A small image denoising model, trained from scratch.
Training: soap at rate 0.0036, 6200 steps.
Rows from block 20 of a small image denoising model, named by matrix and row number. Rows with one number belong to one channel. Each number is 128 + 24 x the weight over its row's rms, rounded and kept within 0 to 255. All counts start at 0. Numbers have three digits each.
After each channel's rows are labels from the 100 images, of 14976, where the channel reaches its highest value: "top examples" is what is common among them. Only what is clearly more common there than usual is listed. The data: telescope images of galaxies (Galaxy Zoo DECaLS). In brackets: how many of the 100, against the usual share in percent.
# convs0: first 3x3 conv (model.decb.2.0.convs.0.weight, 64x128x3x3, each kernel summed), inputs 0-63
# convs1: second 3x3 conv (model.decb.2.0.convs.1.weight, 64x64x3x3, transposed, each kernel summed), outputs 0-63

convs0.24:135096128127112118179120165117117132100134121143143117118148119113171129103111078132132141154137191161203118121085136080100147110119160134145083173230153146089123159189113123110126174156156116
convs1.24:151108142102180107178159138094099120132141141132156102102205128124156132119150130126130144167150109121086131126131117137137112144163100153132116087118111137122137159153117160143108100163100133
top examples: edge-on disk: no (62 vs 24.7); spiral arms: yes (54 vs 18.8); bar: no (41 vs 12.9)

convs0.54:095133110149135141175106104147125074165109178133144156163116154117158138166100129104124171156157137152176109142141148131135154165130162165136131153150177129127138144156141176153162118117133141
convs1.54:125075119161134144156139152144131121119117098133144109141125112133136130164115071166109102117129101129126151139187103126141138186141144150116106140081144086124107089102114130122130121086162115
top examples: edge-on disk: no (61 vs 24.7); spiral arms: yes (54 vs 18.8); bar: no (41 vs 12.9)

convs0.63:143126143100091114140129123125136113083156140128123108161096118136141119162129108117106149116159151175200085103134138118122136153133119137155137135144171159127123157188105155099099177118162103
convs1.63:151062136110132213131134153107121112107111166139162103077174137126112130119126116133107106110123110124127115149111094123127145138112116118127163120143135120168131156097146134117116134096081126
top examples: edge-on disk: no (61 vs 24.7); spiral arms: yes (54 vs 18.8); bar: no (41 vs 12.9)

convs0.29:127105158104133121089136132086107142149082119134144148078132094110129136096125121105100110054074129117128164143127122099097064140132121136120149087120121142132149080130143120115137090154113166
convs1.29:138141121142107118144109138136126129147104156121130122141172127085148131173131126099165111147126179132100135081107168118122123181119124151114125124144177156131142135077127166163146173159130117
top examples: edge-on disk: no (50 vs 24.7); spiral arms: yes (42 vs 18.8)

convs0.1:107077166101129099161161151098121132116134138148142147150117094140117098122080099095128099107174181157193102126143147114127127141154078103111084153192149152097133120201122105111112185137151138
convs1.1:149122127155172204123132159113111141134126111141166144123181114131181121130145142129151140140129148145113135161092140117139129161133114114099149175109088101148124129146142151125162163162124112
top examples: edge-on disk: no (62 vs 24.7); spiral arms: yes (54 vs 18.8); bar: no (41 vs 12.9)

convs0.20:133100131123128132111164116096137106124158092115131104142142138077143127119143135158108142139134120110116206141096129142131125144134120122129133117124127115120126104119091138085132126122129127
convs1.20:158075132105119196125129142126141137043123150132090161142128138124113108111132119094135142168161154120132180152120117154121132140120160121132152098144141124129124091133136156100139125110115128
top examples: shape: featured or disk (64 vs 30.4); edge-on disk: no (58 vs 24.7); spiral arms: yes (50 vs 18.8)

convs0.62:110114119114095099137099179106104120097132147135133137138102144092111130141121139114126134139173223142120177134126144158146128096155163108122135175120153140121147151153152138150156150120168245
convs1.62:130172122096134160123130098121108082133153126119094155150150132079116115146117121127121133139135123133127065134115144115111121130165122081128150078152086187159103154131080134139124129118116120
top examples: edge-on disk: no (62 vs 24.7); spiral arms: yes (54 vs 18.8); bar: no (41 vs 12.9)

convs0.48:086138107159114180096138096099121079132127133106115131147164112116155083136124135110094123109105143119136184097101096129147105140118164118101135177121142108132121154140097109148123136128176168
convs1.48:114084131066114063119162110127141115115131137112084109139113120157109120123142134066143141122148132128133188108122130114130120094113139096131101135126089114112171111133143101111110091130106120
top examples: edge-on disk: no (55 vs 24.7); spiral arms: yes (46 vs 18.8)

convs0.49:121128128143134130157176171119091144146135082123142128101135092066120116116115104137122114150107142120178152132130118090135101123140094143140118138166146145134126057142137111054128163132144157
convs1.49:130156117163117183102102110132154138150143111141105126170101146092095127118153137145133110146136161108140147147089164152137130095101129125110121160125090166102127106135095142106145131057116133
top examples: spiral arms: yes (41 vs 18.8); bar: no (34 vs 12.9)

convs0.37:132120114136166171149100131096137117137165140115124171138141108150109117116061135110172068143134150136149158066102131114091078136115098126124094082132119148139125111138153114157174127099132131
convs1.37:109103115106098145114129149136127074145147120134109142061136122118086116154137135114139148139112129138127095118180114126141123111202129129122148139132128203086129129117134101115134131107096131
top examples: shape: featured or disk (64 vs 30.4); edge-on disk: no (62 vs 24.7); spiral arms: yes (55 vs 18.8)

convs0.55:129167130106127127138191124100134099120118101127145121137126149102124071137118145169100129133127118120132186130055115120103106147119120126141142170128135108119121093115142133170131110125137138
convs1.55:098161125142090100094190133135138090135138150131163124127121133144104126163128163142093135132107128132120139152113121126125122121166141127134105134136067166080151175128101072109138119133106136
top examples: shape: featured or disk (64 vs 30.4); edge-on disk: no (59 vs 24.7); spiral arms: yes (52 vs 18.8)

convs0.36:149152126152100120152088133097135129085162101146159136145132144150124094146016130108148084158155145167162072132114153133117103148130140126115110155110164146156143103134135158156144152097151112
convs1.36:126178127127115124115113094137122144152132082122094136203131130105099126152141126076118131117131127131121069153094106137119131117113113111124075141147132133093121142114057142142114126127126129
top examples: edge-on disk: no (62 vs 24.7); spiral arms: yes (54 vs 18.8); bar: no (41 vs 12.9)

convs0.32:163131141086164146061181142107126172129139100108116161123166113124133113115117116107131140111135077097095142133137105103114091145111070121153169125087096132143114112120165115116124101135108099
convs1.32:122157135115110114137153124148121127136145113111120104154193108144141132141133093103127135122153138155111111136127102127125138110172110142117072070128125114090172137138107142123113103204092120
top examples: spiral arms: yes (42 vs 18.8)

convs0.25:134125095148094159109081149142145133150132145144136111150079124116121107113118101096133157148105090119101170183117122154113098165131167108127055082049139118139133122130144110148138170120189142
convs1.25:104094120073147104098099122129139110110122142122108162103122134120096120107127186100142138102134166123137113139095159129130154080113108096110155168146092122172093135137136115113174143107123127
top examples: edge-on disk: no (62 vs 24.7); spiral arms: yes (54 vs 18.8); bar: no (41 vs 12.9)

convs0.18:103130152128144118187109161117145131122112105139133136157127116110133126113078117111126143169166173176226145113095139125093132139133135135159126174171146170127138168157149153141160159140164140
convs1.18:122098139103128138163151169120138113119144130125156101099175140107130138109114098114097144136152114116127108115099113136138116095172108108120081038155104092123135142123123145114120117138089104
top examples: edge-on disk: no (62 vs 24.7); spiral arms: yes (54 vs 18.8); bar: no (41 vs 12.9)

convs0.34:125150107192157116146137099090111106184127158121116126136173139136151116157090131088151131161122187169201125140099122153144126109128145096065131156186126154130156157182132147138130167146136142
convs1.34:125109119104121095131119139135127109117125125119165120112119117171106144110139114134112135130151089114134126109120095129127131100121110141132098092046089088091140147090166142163091077148156130
top examples: edge-on disk: no (62 vs 24.7); spiral arms: yes (54 vs 18.8); bar: no (41 vs 12.9)

convs0.4:090088135123133139195114150119095126108138099138116152117139107072125150120104090119128146152128195120175136101123144138114157139137125108126113141235142167097135128210119098127118176161107103
convs1.4:190119146123162083153163128108096128155136130130151095091163127135177144117151150101126154167149133125106118102090172154134128144155125145132129100120141131147157154145103158142134112172118126
top examples: edge-on disk: no (62 vs 24.7); spiral arms: yes (54 vs 18.8); bar: no (41 vs 12.9)

convs0.59:143131128120149099170129111138118152098102160113145135165111117119136153139112130140116157135123163152164046144154139142133139196085104109114129173161154099112150112142133124118154163113156110
convs1.59:131191123123133078120135113137123123159114087139120135126090132140096133136131072131124129150140117143140093087117119139138117102096128136123080102086119162057156119125118140106129125127173126
top examples: edge-on disk: no (62 vs 24.7); spiral arms: yes (54 vs 18.8); bar: no (41 vs 12.9)

convs0.11:153155172123136159118121129145106121094170110122124117112111143139079159093047121114134063138110133127135067098127129108117141123149163137142111088164144168110117157142131119162170086080122084
convs1.11:114176122152106117137170147143161156088121138127129119083115112152177120171131144104123148104134146108141112091153172100115144135135122137131158123140151114087134127102063125127164146098112117
top examples: shape: featured or disk (62 vs 30.4); edge-on disk: no (54 vs 24.7); spiral arms: yes (48 vs 18.8)

convs0.21:102126100139152105170133104134130120166116125139109136128117137124107149128108122129128140125136199140192142137091105128133139162121165091091104175163137117160137176214158131133150183134161132
convs1.21:121131145131131085168104160098089073123133130117145075132112141133133160120124091105054135154145122118137124113084131133124118085136086139112094122148116112136098146111105118127096114109139116
top examples: edge-on disk: no (62 vs 24.7); spiral arms: yes (54 vs 18.8); bar: no (41 vs 12.9)

convs0.46:119066106185082104114154101096145143125150125101148116105150132095132125147173129112097113081118126131106148122123095137106163133141119099168142103113055150112130140125096101147119090125120167
convs1.46:118153129047148144135179154144156140134136156118108111132115099089133137097138137134135136162157134121124129076119099137121142106160107125120151131150113080115136119096173096116112162105104130
top examples: shape: featured or disk (71 vs 30.4); edge-on disk: no (58 vs 24.7); spiral arms: yes (47 vs 18.8)

convs0.5:134114142100110111163149107091139171122103140130083167165125128113117076145121127128136156106152192168164090136149148111092146099163147090103141148165139127139128186147106134145124184139152116
convs1.5:131150140172091123107149144146136187144109144128135146089130092125112125127140132134093148117129116133102182110194131128129115066116108089129143130094111118099100098136122136136083116139138138
top examples: edge-on disk: no (62 vs 24.7); spiral arms: yes (54 vs 18.8); bar: no (41 vs 12.9)

convs0.47:103150133108143095081179125111145151112147151118143153144129103122147170131127127149122099130139105103109105133137096131146103144142106125066090104078102148145161101091095111138119135136132128
convs1.47:130134137110127100119154121138140159114112144116172141187146120117142110159130152116101162120172127121107107158133071137107125170086109128126116108124132106093162152138089157137117119190122146
top examples: edge-on disk: no (59 vs 24.7); spiral arms: yes (52 vs 18.8); bar: no (40 vs 12.9)

convs0.19:078096136119131130193126141120120154114084153123114130182126104109119077135086088105128148090142143177164118143109130128116134153117142102118083155073152139119143126150144136158118207109166147
convs1.19:110159128091082127169091131108119132137134141117129144149115139122104129115110105128086144099140116134133121089161078151146137133184105115083109137079114085140073152133114139127141134141157125
top examples: edge-on disk: no (62 vs 24.7); spiral arms: yes (54 vs 18.8); bar: no (41 vs 12.9)

convs0.3:125118098167132113166141133102138112109136117141163106145114148119148153159118149108126142120140137154170123158132142147114134108145159105115130146178159148122134117184096170129134117118143140
convs1.3:126159134088132134112146128121154170137118134121153170092072117133099107092120159157096116123149111102134124130143138124106127202091151095138159131099127154105152142138123139119105105083118143
top examples: edge-on disk: no (62 vs 24.7); spiral arms: yes (54 vs 18.8); bar: no (41 vs 12.9)

convs0.43:142110142141102112147136139129130149101136125140129115148092121147123099166143146123101117121156139162140112143146140152109155138113056158111104137096153136152140096106149161130122141151114178
convs1.43:118095135127114118079118090142133163118119116139112164118067116143102130131141156138151133082097146146133127153119152100115122123071115120128165118142093146105076120106132128169089128118096105
top examples: edge-on disk: no (61 vs 24.7); spiral arms: yes (53 vs 18.8); bar: no (40 vs 12.9)

convs0.30:102140105161070160101098146133103153106120134138102146096145125113135182097114137133131111096125132122126164148138104116095138074094123121146078134126113129177104114128162121153155086116109131
convs1.30:148057111077088101111152136131120104139126146140110113108158118115068132142139162128149138122132114134134091105128114115138133109178124159111089109179088142120110134132103118148122109119128097
top examples: shape: featured or disk (60 vs 30.4)