Rows from block 19 of a small image denoising model, named by matrix and row number. Rows with one number belong to one channel. Each number is 128 + 24 x the weight over its row's rms, rounded and kept within 0 to 255. All counts start at 0.
After each channel's rows are labels from the 100 images, of 14976, where the channel reaches its highest value: "responds to" is what is common among them. Only what is clearly more common there than usual is listed. The data: telescope images of galaxies (Galaxy Zoo DECaLS).
# convs0: first 3x3 conv (model.decb.1.2.convs.0.weight, 128x128x3x3, each kernel summed), inputs 0-63
# convs1: second 3x3 conv (model.decb.1.2.convs.1.weight, 128x128x3x3, transposed, each kernel summed), outputs 0-63

convs0.44 [168 140 116 123 108  80 100 120 118 111 168  93 127  98 110 131 133 151  91 156 141 141 131 118 111 141 156  83 125 122 130 139  96 152 103 149 111 126  91 137 115 139 128  87 106  44 113 126 145 131  93 115 118 133 136 146 148 116 153  85 126  80  90 182]
convs1.44 [123 133 113 120 118 166 131 121 127 173 128 111 154 136 150 109 100  92 131 111 103 112 131 109 109 119 113 169 152 124 130 133 155 155 107 149 150 174 126 175 179  96 143 184 185 186 126 140 108 130 144 137  84 115 114 124 124 174 135 151 113 181 149  83]
responds to: shape: featured or disk; edge-on disk: no; spiral arms: yes

convs0.15 [ 91  89 146 219 152 153 153  95 129 119 118 144 122 157 120 113 159  85 106 119 150  99 165  82 120 104 137 121 144 110 114 125 141 139 149 133 146 140 141 106 133 150 117 145  52 115 155 192 128 133 118 121 140 134 144 159  98 123 138 113 135 134 117 135]
convs1.15 [132 159 109  96 146 108  99 137 113 149 129 115 113 141 161 163 110 160 123 121 136 183 107 144 126 176 109 131 134 134 176 137 103 157 144 160 117 103 115  99 157 130 135  99 138 135 108  99 103 112 137 127 125 134 117 179 145 168 118 120 131 126 119 118]
responds to: edge-on disk: no; spiral arms: yes; bar: no

convs0.26 [ 96 144 102 124 123  95 102 166 138  94 118 129 110 114 165 113 113 133 191 144 122 165 132  95 142 118  91 164 109 130 151  91  85  96 158 166 125 146 100 108 107 132 142  89 112  68 121 125 150 138 138 125 154 151 143 151 129 123 135 150 144 164  99 116]
convs1.26 [149 126 109 131 155 140 120 148 123 122 115 108 156 105 121 107 130 158 127 124 139  94 141 137 135 116 135 107 150  97  98 124 146 139  70  93 127 146 117 119 122 128 135 130 126 148 109 141 142 125  90 143 117 158 115  79 122 153 129 154 102  96 156 136]
responds to: shape: featured or disk; edge-on disk: no; spiral arms: yes

convs0.122 [140  94 126 131 126 128 115 153 129 146 178 149 140 156 117 165  89 160 150  81 172 137  97 141 136 123 143 113 148 137 123 137 138 126 145 178 105  85 124  96 133 114 162 142 168 142  83 170 122 120 152  94 136 129 113 103 154 108 154 138 131 149 119 126]
convs1.122 [119 113 121 154 128 105 136  75 142 105  78 104 118  89 116  75 159  95 101 168  94 103 133 107 138  76 133 151 108 140 104 140 122 166 104  97 131 134 100 142 101 136 147  79  80 116 129 118 141 117  92 155 151 103 124 155 111 142 120 121 166 125  88 126]
responds to: edge-on disk: no; spiral arms: yes; bar: no

convs0.30 [103 122 122 226 113  89 131 106 110 149 112  94 137 113 128 120 119  87 102 140 157  72 167 130 121 104 153 123 103 126 124 146 133 127 112 147 141 147 105 122 151 100 131 142  86 162 158 134 143  68 126 144 139  88 139 147  87 162 138 143  97 119  92 107]
convs1.30 [140 122 127  71 146 135 123 123 102 154 132 147 116 185  85 131 158 157 132  95 111 136 112 127 130 165  78 148 133  96 133  80  78  96 138 122 127 114 121  96 123 143 103 121 135 120 107 147 108 160 120  62  88 163 146  98 123 148 135 113  99 115 138 109]
responds to: edge-on disk: no; spiral arms: yes; bar: no

convs0.48 [154  98 157 190 101 122 120 118 137 105  91 147 134  98 129 103 145  99 143 144 142 138 107 119 135  99  99 156 127 129 149 139 146 136 125 123 129 155 124 109 135 131 134 128  67 180 131 144 157 125 117  92 131  85 136 165 168 103 131 152 159 167 153 129]
convs1.48 [ 99 180  98 124 121  95 110 137 141 161 131 121 131 175 103 140  93 132 127 133 146 141 158 170 103 116 166  96  92  91 100 116 151 112  88 129 112 106 131 116 110 109 142 140 143 114 147 159 122 125 147 148 106 141 104  94  91 135 136 127  71  72 102 129]
responds to: edge-on disk: no; spiral arms: yes; bar: no

convs0.11 [111 130 163 197 125 143  91 118 108 118  78 141 123  97 161 102 145  83 134 139 164 104 128 133 114 148 103 129 113 164 135  98 124 129  90 153 133 131 109  97 126 102 135 157  99 107 123 154 127 130 112 138 125  96 128 154 101 136 199 128 135 188 128 110]
convs1.11 [103 124 122  93 137 129 142 135 109 129 164 115 147 109 122 108 148 132  84 112 114 151 100 136 135 119 127 119 146  80 136 142 140 120 114 109 141 133 129 126  97 163  80 111 128 122  88 140 121 119 114 134 154 136 146 150 138 134  96 142  98  70 176 102]
responds to: edge-on disk: no; spiral arms: yes; bar: no

convs0.52 [ 67 135 135 106 149 145  70 155 150 114 115 141 116 160 175  95 165  96 150 120 117 127 139 115 132 148  89 121 109 139 179 117 119 123 138 138 132 138 143 104 107 129 142  97 150 133 107 156 100 110  94 122 132 133 121 164 111 141 206 146 152 155 114  90]
convs1.52 [145 116 109 129  78 108 169  90 103 137 139 124 138  81 101 137  80 132 122 153 138 110 107 151 137 140 160 135 139 135 124 157 136 154 158 128 152 127 112 157 135 123 120 182 104 116 146 126 122  89 114 134 186 123  98  84 151 117 130 107 128  85 142 129]
responds to: edge-on disk: no; spiral arms: yes; bar: no

convs0.58 [119  90 133 184 125 121 130  96 151 110 133 145 114 110 148  87 156  61 108 184 129 118 133 146 121 142 111 138 144 120  94 151 146 130 114  73 133 146 143 138 113 141 136 105  71 130 128 105 151 130 109 114 143 119 130 142 109 145 134 136 128 118 120 138]
convs1.58 [131 173 132 150 153 119 129 110 112 174 122 112 131 169 144 126 131 166 103  97 115 140  81 158 111 133 145 127 108 155 156 108 134 142 109 150 127  92 125 145 137 101 140 132 148 138 142 111 100 178 159 163 144  85 143 150 167  93 147  73 137 157 177 133]
responds to: edge-on disk: no; spiral arms: yes; bar: no

convs0.87 [129 117 140 216 111 154 128 114 135 138  88 155 123 102 138 102 153 101 101 184 115 101 107 135  92 148 116 106 141 116 113 146 146 141 112  91 118 138 113  84 124 132 161 115  90  94 103 146 116 110 127 121 153  72 113 186 116 137 139  99 157 112 116 119]
convs1.87 [107 149 151 108 135 136 148 135 124  98 139  87 105 155 146 120  86 127 160 123 154 124 162  83 114  96 119 180 116 128 140 128  84  95 107 121 103 150 136 134 108 163 146 147  90 168 146 127 124 109 121 148  96 113 151 114 144 114 147 113 120 163 131 164]
responds to: edge-on disk: no; spiral arms: yes; bar: no

convs0.103 [109 161 127 187 128 135 121 132 112 137 155 145 126 123 162 116 179 102 143 151  99  77 186 140  81 146 143 137 164 145 161 131 118  86 179 127 107 116 126 149 128 148 129  98  95 158 154 115 113 149 145 118 129 104 146 181 118 161 133  71 140 129 117 114]
convs1.103 [204 119 143 122 133 106 131 128 146 135  94 131 144 120 132 119 125 123 138 102 151 168  71 105 183 129 109 143  99 173 121 155 108 159  97 119 116 112 155  95 150  97 142 113 154 115  97 159  81 107 128 108 129 152 109 113 160 102 132 171 149  88 170 163]
responds to: edge-on disk: no; spiral arms: yes; bar: no

convs0.16 [150 138 125  85 120  81 130 106 147  93 121 115 140 123 118 144 138 142 129 157  88 132 114 138 128 108 140 120 137 136 174 145 151 102 117 113 129 168  96 120 100 100 117 137 133  87 179 118 173  65 102 125 142  73 136 139 142  75 142 111 187 165 144 117]
convs1.16 [158 122 118 152 143 153 131 139  86 120 115 135 122 124 126 110 146 144 128  69 113 106 135  94 150 129 126 113  73 143  65 137 122 176  98 120 170 106 140 114 129 110 147 103 149 159  91 132 110 171 129 129 139 162 107 114 137 142 114 179 126 114  90 131]
responds to: edge-on disk: no; shape: featured or disk; spiral arms: yes

convs0.14 [139 151 119 114  88 148 115 123  74 114 107 126 155  99 126 103 167 138 142 135  95 148 105 122 141 115 113 128 134  69  72 140 103 124 104 113 187 143 109 121 117 121 103 116 159 175 115 116  92 136 105 109 161 121 102  91 123 138 130 159 145  96 117 149]
convs1.14 [125 146 141 120 173 120 135 127 153 125 164 120 131 169 129 136  77 128 118 114 138 135 162 150 120 146 124  99 196 152 150 120 177 117 175 123  65 118 134 138 156 129 141 171 109  77 120 148 152  97 126 106 148 116 139 127 129 119 134 100 134 124 155  71]
responds to: shape: featured or disk; edge-on disk: no; bulge size: moderate

convs0.60 [ 99  90 107 103 159 128  96 111 170 133 115  93 133 150 164 112 109 120 126 102 132 107 129  82 172 149 107 100 135 110 163 131 154 141 122 118 131 114 119 145 141 129 129 131 158 160 139 159 104 181  98 112 147 118  94 175 159 113 127  82 135 118 112 126]
convs1.60 [103 128 138 150 110 115 122 159  92  74 136 127 141 145  81 142 139  84 102 136 141 131 143 173  97 155  71 122 135 166 118 144 111 119 151 163 133 141 145 106 111 124 146 132 112  87 145 117 149  99 148 115 117 117 169  93  90 142 109 121 127 148 161 145]
responds to: shape: featured or disk; edge-on disk: no; spiral arms: yes

convs0.36 [153 165 103 157  95 129 141 153  68 190 142 133  79 138 160 115 149 137 117 124 107 117 143 113 127 139  47 119 107 121 131 130 162 103 114 136 113 108 109 170 146 177 150 104 130 144 159 134 182 122 126 146 138 110 119 152 140 115 131 135 124 148 130 120]
convs1.36 [132  71 137 119 155 149 115 120 181  48 123 144 163 131 118 149 105 156 111 114 154 122  88 121 100 132 226 133 123 127 113 122 103 162 141 127 153 130 124 120 111  97 127 125 165 114 120 130 103 122 102 119 116 140 137 118 119 134 122 110 160 112  84 133]
responds to: shape: featured or disk; edge-on disk: no; spiral arms: yes

convs0.101 [121 128 145 128 117 111 156 160 103 134 158 131  94 113 110 131 163 135  83 110 108 137 141  88 132 109 118 157 124 121 120  99 132 128 146 141 130 153 125 126 112 115 155 150 105 101 142 115 111 124  97 145 113 125 123 148 120 113 127 112 161  58 132  96]
convs1.101 [ 98 123  87 146 137 118 132 129 131 123  90 152 132 121 141 124 108 109 140 127 120 156 134 136 108 129 137 117 134 100 120 156 148 113  99 155  93  55 125 125 170 157  80 114 137 116 115 141 143 105 155 104 176 108 115 148 133 114  95 103 105 129 155 152]
responds to: shape: featured or disk; edge-on disk: no; spiral arms: yes

convs0.115 [ 78  70 121 160 127  95  78 103 125 126  94  80 134 147 132  82 148 116  85 130 119 114 122 116 155 160 119 133 120 124  89 141  84 163  73 126 114 130 132 145 138 139 160  73 149 167 113 132 129 150 146 137 152 117 137 133 139 120 191 163 129 134 155 155]
convs1.115 [145 137 150  69 160 120 143 127 150 148 150 145 146  84 170 155  56 134 103  91 124 129  86 143 139 127 136 165 158 144 160 111 144 102 159  91 160 140 138 122 126 104 106 134 113  74 133 125 136 111  98 105 140 157 112 116 134 111 100  84 139 160 131 115]
responds to: shape: featured or disk; edge-on disk: no; spiral arms: yes

convs0.77 [125 163 130  93 103 166 128 124 126 143 135 132 120 121 161  79  86 118  99 156 137 103 131 112 113 112 115 136 108 115 155 123 136  84  62  85  95 169 103 138 129 128 142 128  59  90 131 116 143 117  96 113 150 130 137 143 123 133 116 151 160 105  86 133]
convs1.77 [137 133 121 123 128 104 127 135 115 132 130 122 161 111 142 136 152 144 140 128 119 131 167 135 173 147 151 153 123 121 127 131 120 117 158 137 140 102 126 112 144 125 117 153 124 103 103 125 112 126 122 124 126 114 143 151 112 116 122  95 144 114 211 127]
responds to: edge-on disk: no; spiral arms: yes; bar: no

convs0.75 [116 144 114  80 156 128 120 100 141 126 113 114 109 142 136 142 124 136 108 105 111 113 105 161 139 119 124  69 110  88 128  88 174 120 133 133 139 149  92 112  92 127 148 114 124 135  98 137 130 145 110  98 154 140 163 138 158  92 118 121 127 200 126 152]
convs1.75 [140 119 141 157  80 140 132 136 131 104 154 137 154 127 128  91 105 140 151 158 113 118 137 100 118 129 105 141 143 143 114 156  64 152 137 119 125 109 135 111 146 104 131 166 134  99 144 124 143  77 127 151  98 129 103 120 109 134 190 127  91  70 138 111]
responds to: shape: featured or disk; edge-on disk: no; bar: strong

convs0.83 [130 111 126 221 115 123 143 121 152 114 171 124 137 115 105 172 182 166 108 183 145  60 125 114 119 113 140 119 132 104  89 142 121 132 117 117 103 109 103 105 117 167  83 149  90 120 174 131 126 107 112 112 126 103 137 152 116 139 133 116 143 126 125 128]
convs1.83 [138 107 126 151 131 132  99 123 167 118  86 133  97  83 144  77 148 124 139 146 122 182 152 163 138 109 158 153 156 136 141 106 153 155 137 110 135 140 116 168 182 108 119 102 145 122  98 167 126 126 101 121 125 123 123 166 160 135 114 174 113 122 156 107]
responds to: edge-on disk: no; spiral arms: yes; bar: no

convs0.8 [124 105 143 137 180 153 138 144 123  89 106 132 118 110 182 124 134 120 146 100 117  96 108 133 145  89 127 146 110 149 111 100 190 113 124 152 141  57 126  54 166 115 117 114 133 126 123 128 132 147 131 124 118 130 123 131 123 107 146 148 119 138 152 118]
convs1.8 [141 176 112 125 131 117 106 142 126 145 124 114 159 170 109 109 112 151 140 106 152 114 133  88 136 156 119 153 169 150 153 120  81 108 182 109 159 168 124 190 127 114 159 119 131 130 120 119 161 130 145 137 131 145 169  99 141 135 176  91 143 134 140 153]
responds to: shape: featured or disk; edge-on disk: no; spiral arms: yes

convs0.43 [146 119 142 108 114  84 122 132 134 143 116  81 104 164  96 117 121 146 116 102 123  85 140 170 143 126 135 158 120 153  85 120 130 166 127 159 163 110 113 114 127  87  84 129 131 136 177 125  85 185 123 137 138 128  55 154 137 116  79  99 150 141 146 105]
convs1.43 [ 24 150 118 126 110 159 109  93 125  99 130 142 139  74 126 131 131 137 116 135 152 133 117 106 108 118 111  89 109  91 169 140 115  90 118 133 121 128 142 145 110 129 168 140 145 107 113 127 109  86 130 122 108 146 134  89  97 136 145 157  82 130 120 181]
responds to: shape: featured or disk; spiral arms: yes

convs0.67 [128 121 137 127 125 166 123 100 157 124  91 167 127  60 162  81 126  60 117 170 125 119 135 148 148 122 128 123  94 151  96 127 124 109 126 144 144 119 120 128  84 138 167 161  69 129 120 128 161 107 142 152  88 107 139 192 151 120 110 137 147 142 135 143]
convs1.67 [118 113 139 170 158  97 141 146 126 164 144 116 133 168 147 151 157 149 150 110 137  71 120  99  47 138 102 103 157 149 166 144 116 172 105 163  89 136 137 155 165 143 130  83 153 111 137  96 103 120 114 107 171 141 153  93 113 106 120 117 131 128 140 125]
responds to: edge-on disk: no; spiral arms: yes; bar: no

convs0.27 [116 125 108 147  98 120 163 116  85 164 165 127 120 114 140 132 159  97 115 112 120 112 146  92 149 119  99 125  96 163 221 116  97 142 169 167 134 128 138 156 116  89 126 107 151 114 125 130 106  98 113  98 113 141 108 126 135 135 161 146 119 111 144  88]
convs1.27 [ 86 142 108 140 152 137  96 159 169 134 104 118 136 103  85 116 119 100 141 148 107 135 125 132 129 125 120 143 109  67  80 112 131  91  96 110 120 148 143 102  84 148 140 173 102 156 138 144 156 125 132 157 149 108 148 108 123 146 134 149 123 126  97 153]
responds to: shape: featured or disk; edge-on disk: no; spiral arms: yes

convs0.17 [136 139 120 100 144 144 123  99 152 129 129 142 149 115 138 141  94 171 116 140 122 103 136 138  89  88 167 148 124 149 133  64 128 116 133 147 141 139 138  78 118 105 137 144  81 176 119 116 131 104  90 110 141 146 111 139 124 110  75 119 115 123 118 145]
convs1.17 [140 122 104 120  76 122 103 141 169 138 104  97  99 115 126 101 124 123 129 128  95 112 143 143 138 153 113 126 189 103 140 170 159 136 144  91  97 160  69 150 186 158 144 127 154 132  83 104 116 121 128 116 124 139 121 118 137 135 145 140 111 149 177 127]
responds to: shape: featured or disk; edge-on disk: no; spiral arms: yes

convs0.49 [144 151 135 127 105 159 169 118 112 133 146 163  95 141 149 166 145 116 145 119 139 139 133 134  73 112  89  98  89 170 149 112  99 136 133 155 134  85 125 146 102 131 123 105 113 106 121 132 143 157  67 128  88 114 113 129 104 100 146 127 153 101 133 158]
convs1.49 [110  99 144 135 129 124  92 142 145 116 116 136 107 119 110 106  96 121 105 134 133 142 131 102 165 146 158 140 112  88  92 102 118 155 142 109 122 144 143 124 166 142 134 125 144 133 147 141 105 108 133 128 111 154 130 139 129 105  92 105 114 145 117  77]
responds to: shape: featured or disk; edge-on disk: no; spiral arms: yes

convs0.88 [120 119 135 216 131 147 132  86 131 118  87 132  97 132 160 121 173  76 138 171 153 127 114 111 128 136 115 153 118 137 125 147 140 108 105 128 130 131 116 140 151 152 145 169  81 117 162 144 116 112  92 100 154 100 145 192 109 155 133 109 166 105 146 118]
convs1.88 [150 148 142 122 145  93 105 108 139 152 125 139 176 134  98 132  88 149 121 119  79 110 166 135 105 132 130 145 125 107 104 129 158 147 141 150 111 110 119 116 116 156 101 116 160 139 102 132 114 159 173 129 103 112 151 146 138 103 162 140 121 178 105  99]
responds to: edge-on disk: no; spiral arms: yes; bar: no

convs0.116 [ 90 122 121 106 120 142  88 142 143 124 135  98 104 114 126 168 148 104 126  96 127 159 168 122 127 113 138 152 172 127  72 159 113 106 122 170 106 117 131 121 141  89  89 112 114 136 117 154 133 150 112 102 139 109 126 138 122 115 119 102 116 112 130 138]
convs1.116 [126 129 115 151 141 109 161  84 100 128 133 164 133 124 135  70 120 143 131 141  85 123 116 131 109 144 105 104 107 123 152  80 124 121 113 139 128 141 118 122  61 153 130 168 158 136 149 133  94  70 118 167 123 120  91 128 134 142 120 143 129  89 149 140]
responds to: shape: featured or disk; edge-on disk: no; spiral arms: yes

convs0.20 [166 113 112 148 108  99 117 153 133 119 119 120 101  94 138 123 151 157 138 165 136 106 130 138 113 124 142 177 130 110 139 134 158 135 146 113 118 121 149 109 156 123 113 130 102 145 140 160 130 141 108 101 110  86 125 118 125  91 134 117 188 135 142 122]
convs1.20 [136 108 140 139 138 134 118 107 127 105 149 115 157 139 168 144 161 126 127 151 147 146 157 139 111 148 137  99 110 150 165 124 113 124  98 182 131 131 100 126  91 134 102 119 140 123 118 112 125 123 119 141 105 129 135 118 137 146 121 133 138  83 131 147]
responds to: edge-on disk: no; spiral arms: yes; bar: no

convs0.42 [146 146 130 162  92 135 127 133  82 118 143 151 137 152 145  82 115 154 113 120 125 152 108 133 117 132 169 133  99 111 128 116 123 129 123 163 148 128 119 139 111 113 113 135 122 179 150 186 179 120 110 138 146 102 132 156 120  99 110 153 157 111 142 119]
convs1.42 [134 111 135 108 135 130 156 139 130 149 109 109 138 147 128 116 128  88 128 136 140 122 163 100 178 107 109 121 130 163 131 173 125 100 154 125 112 162 137 126 151 152 143  90 108  96 124 138 161 135 159 106 133 136 122 139 137 143 149 110 110 190 142 104]
responds to: edge-on disk: no; spiral arms: yes; bar: no

convs0.38 [148 138 136 149 117 137  87 134 147 162  90  99 159 109 108  92  88 116 135 146 142 124 135 161 122 150 116 128 149 162 128 131 104 163 116 134 159 126 132 162 135  99 140 130 117 142  92 150  93 117 117  82 140 132  53 147 103 128  64  91 123  92 144 137]
convs1.38 [118 107 104 108 135 139 125 132 138 100 140 138 124  92 178 154 138 121  88 123 164 136 137 102 122 105 107 148 141 126 121 120 175 116 109 109 120 107 134 141 146 154  73 115 106 141 144 112 130 180 136 146 122 167 184 108 120  95 141 124  82 170 120 121]
responds to: edge-on disk: no; shape: featured or disk; spiral arms: yes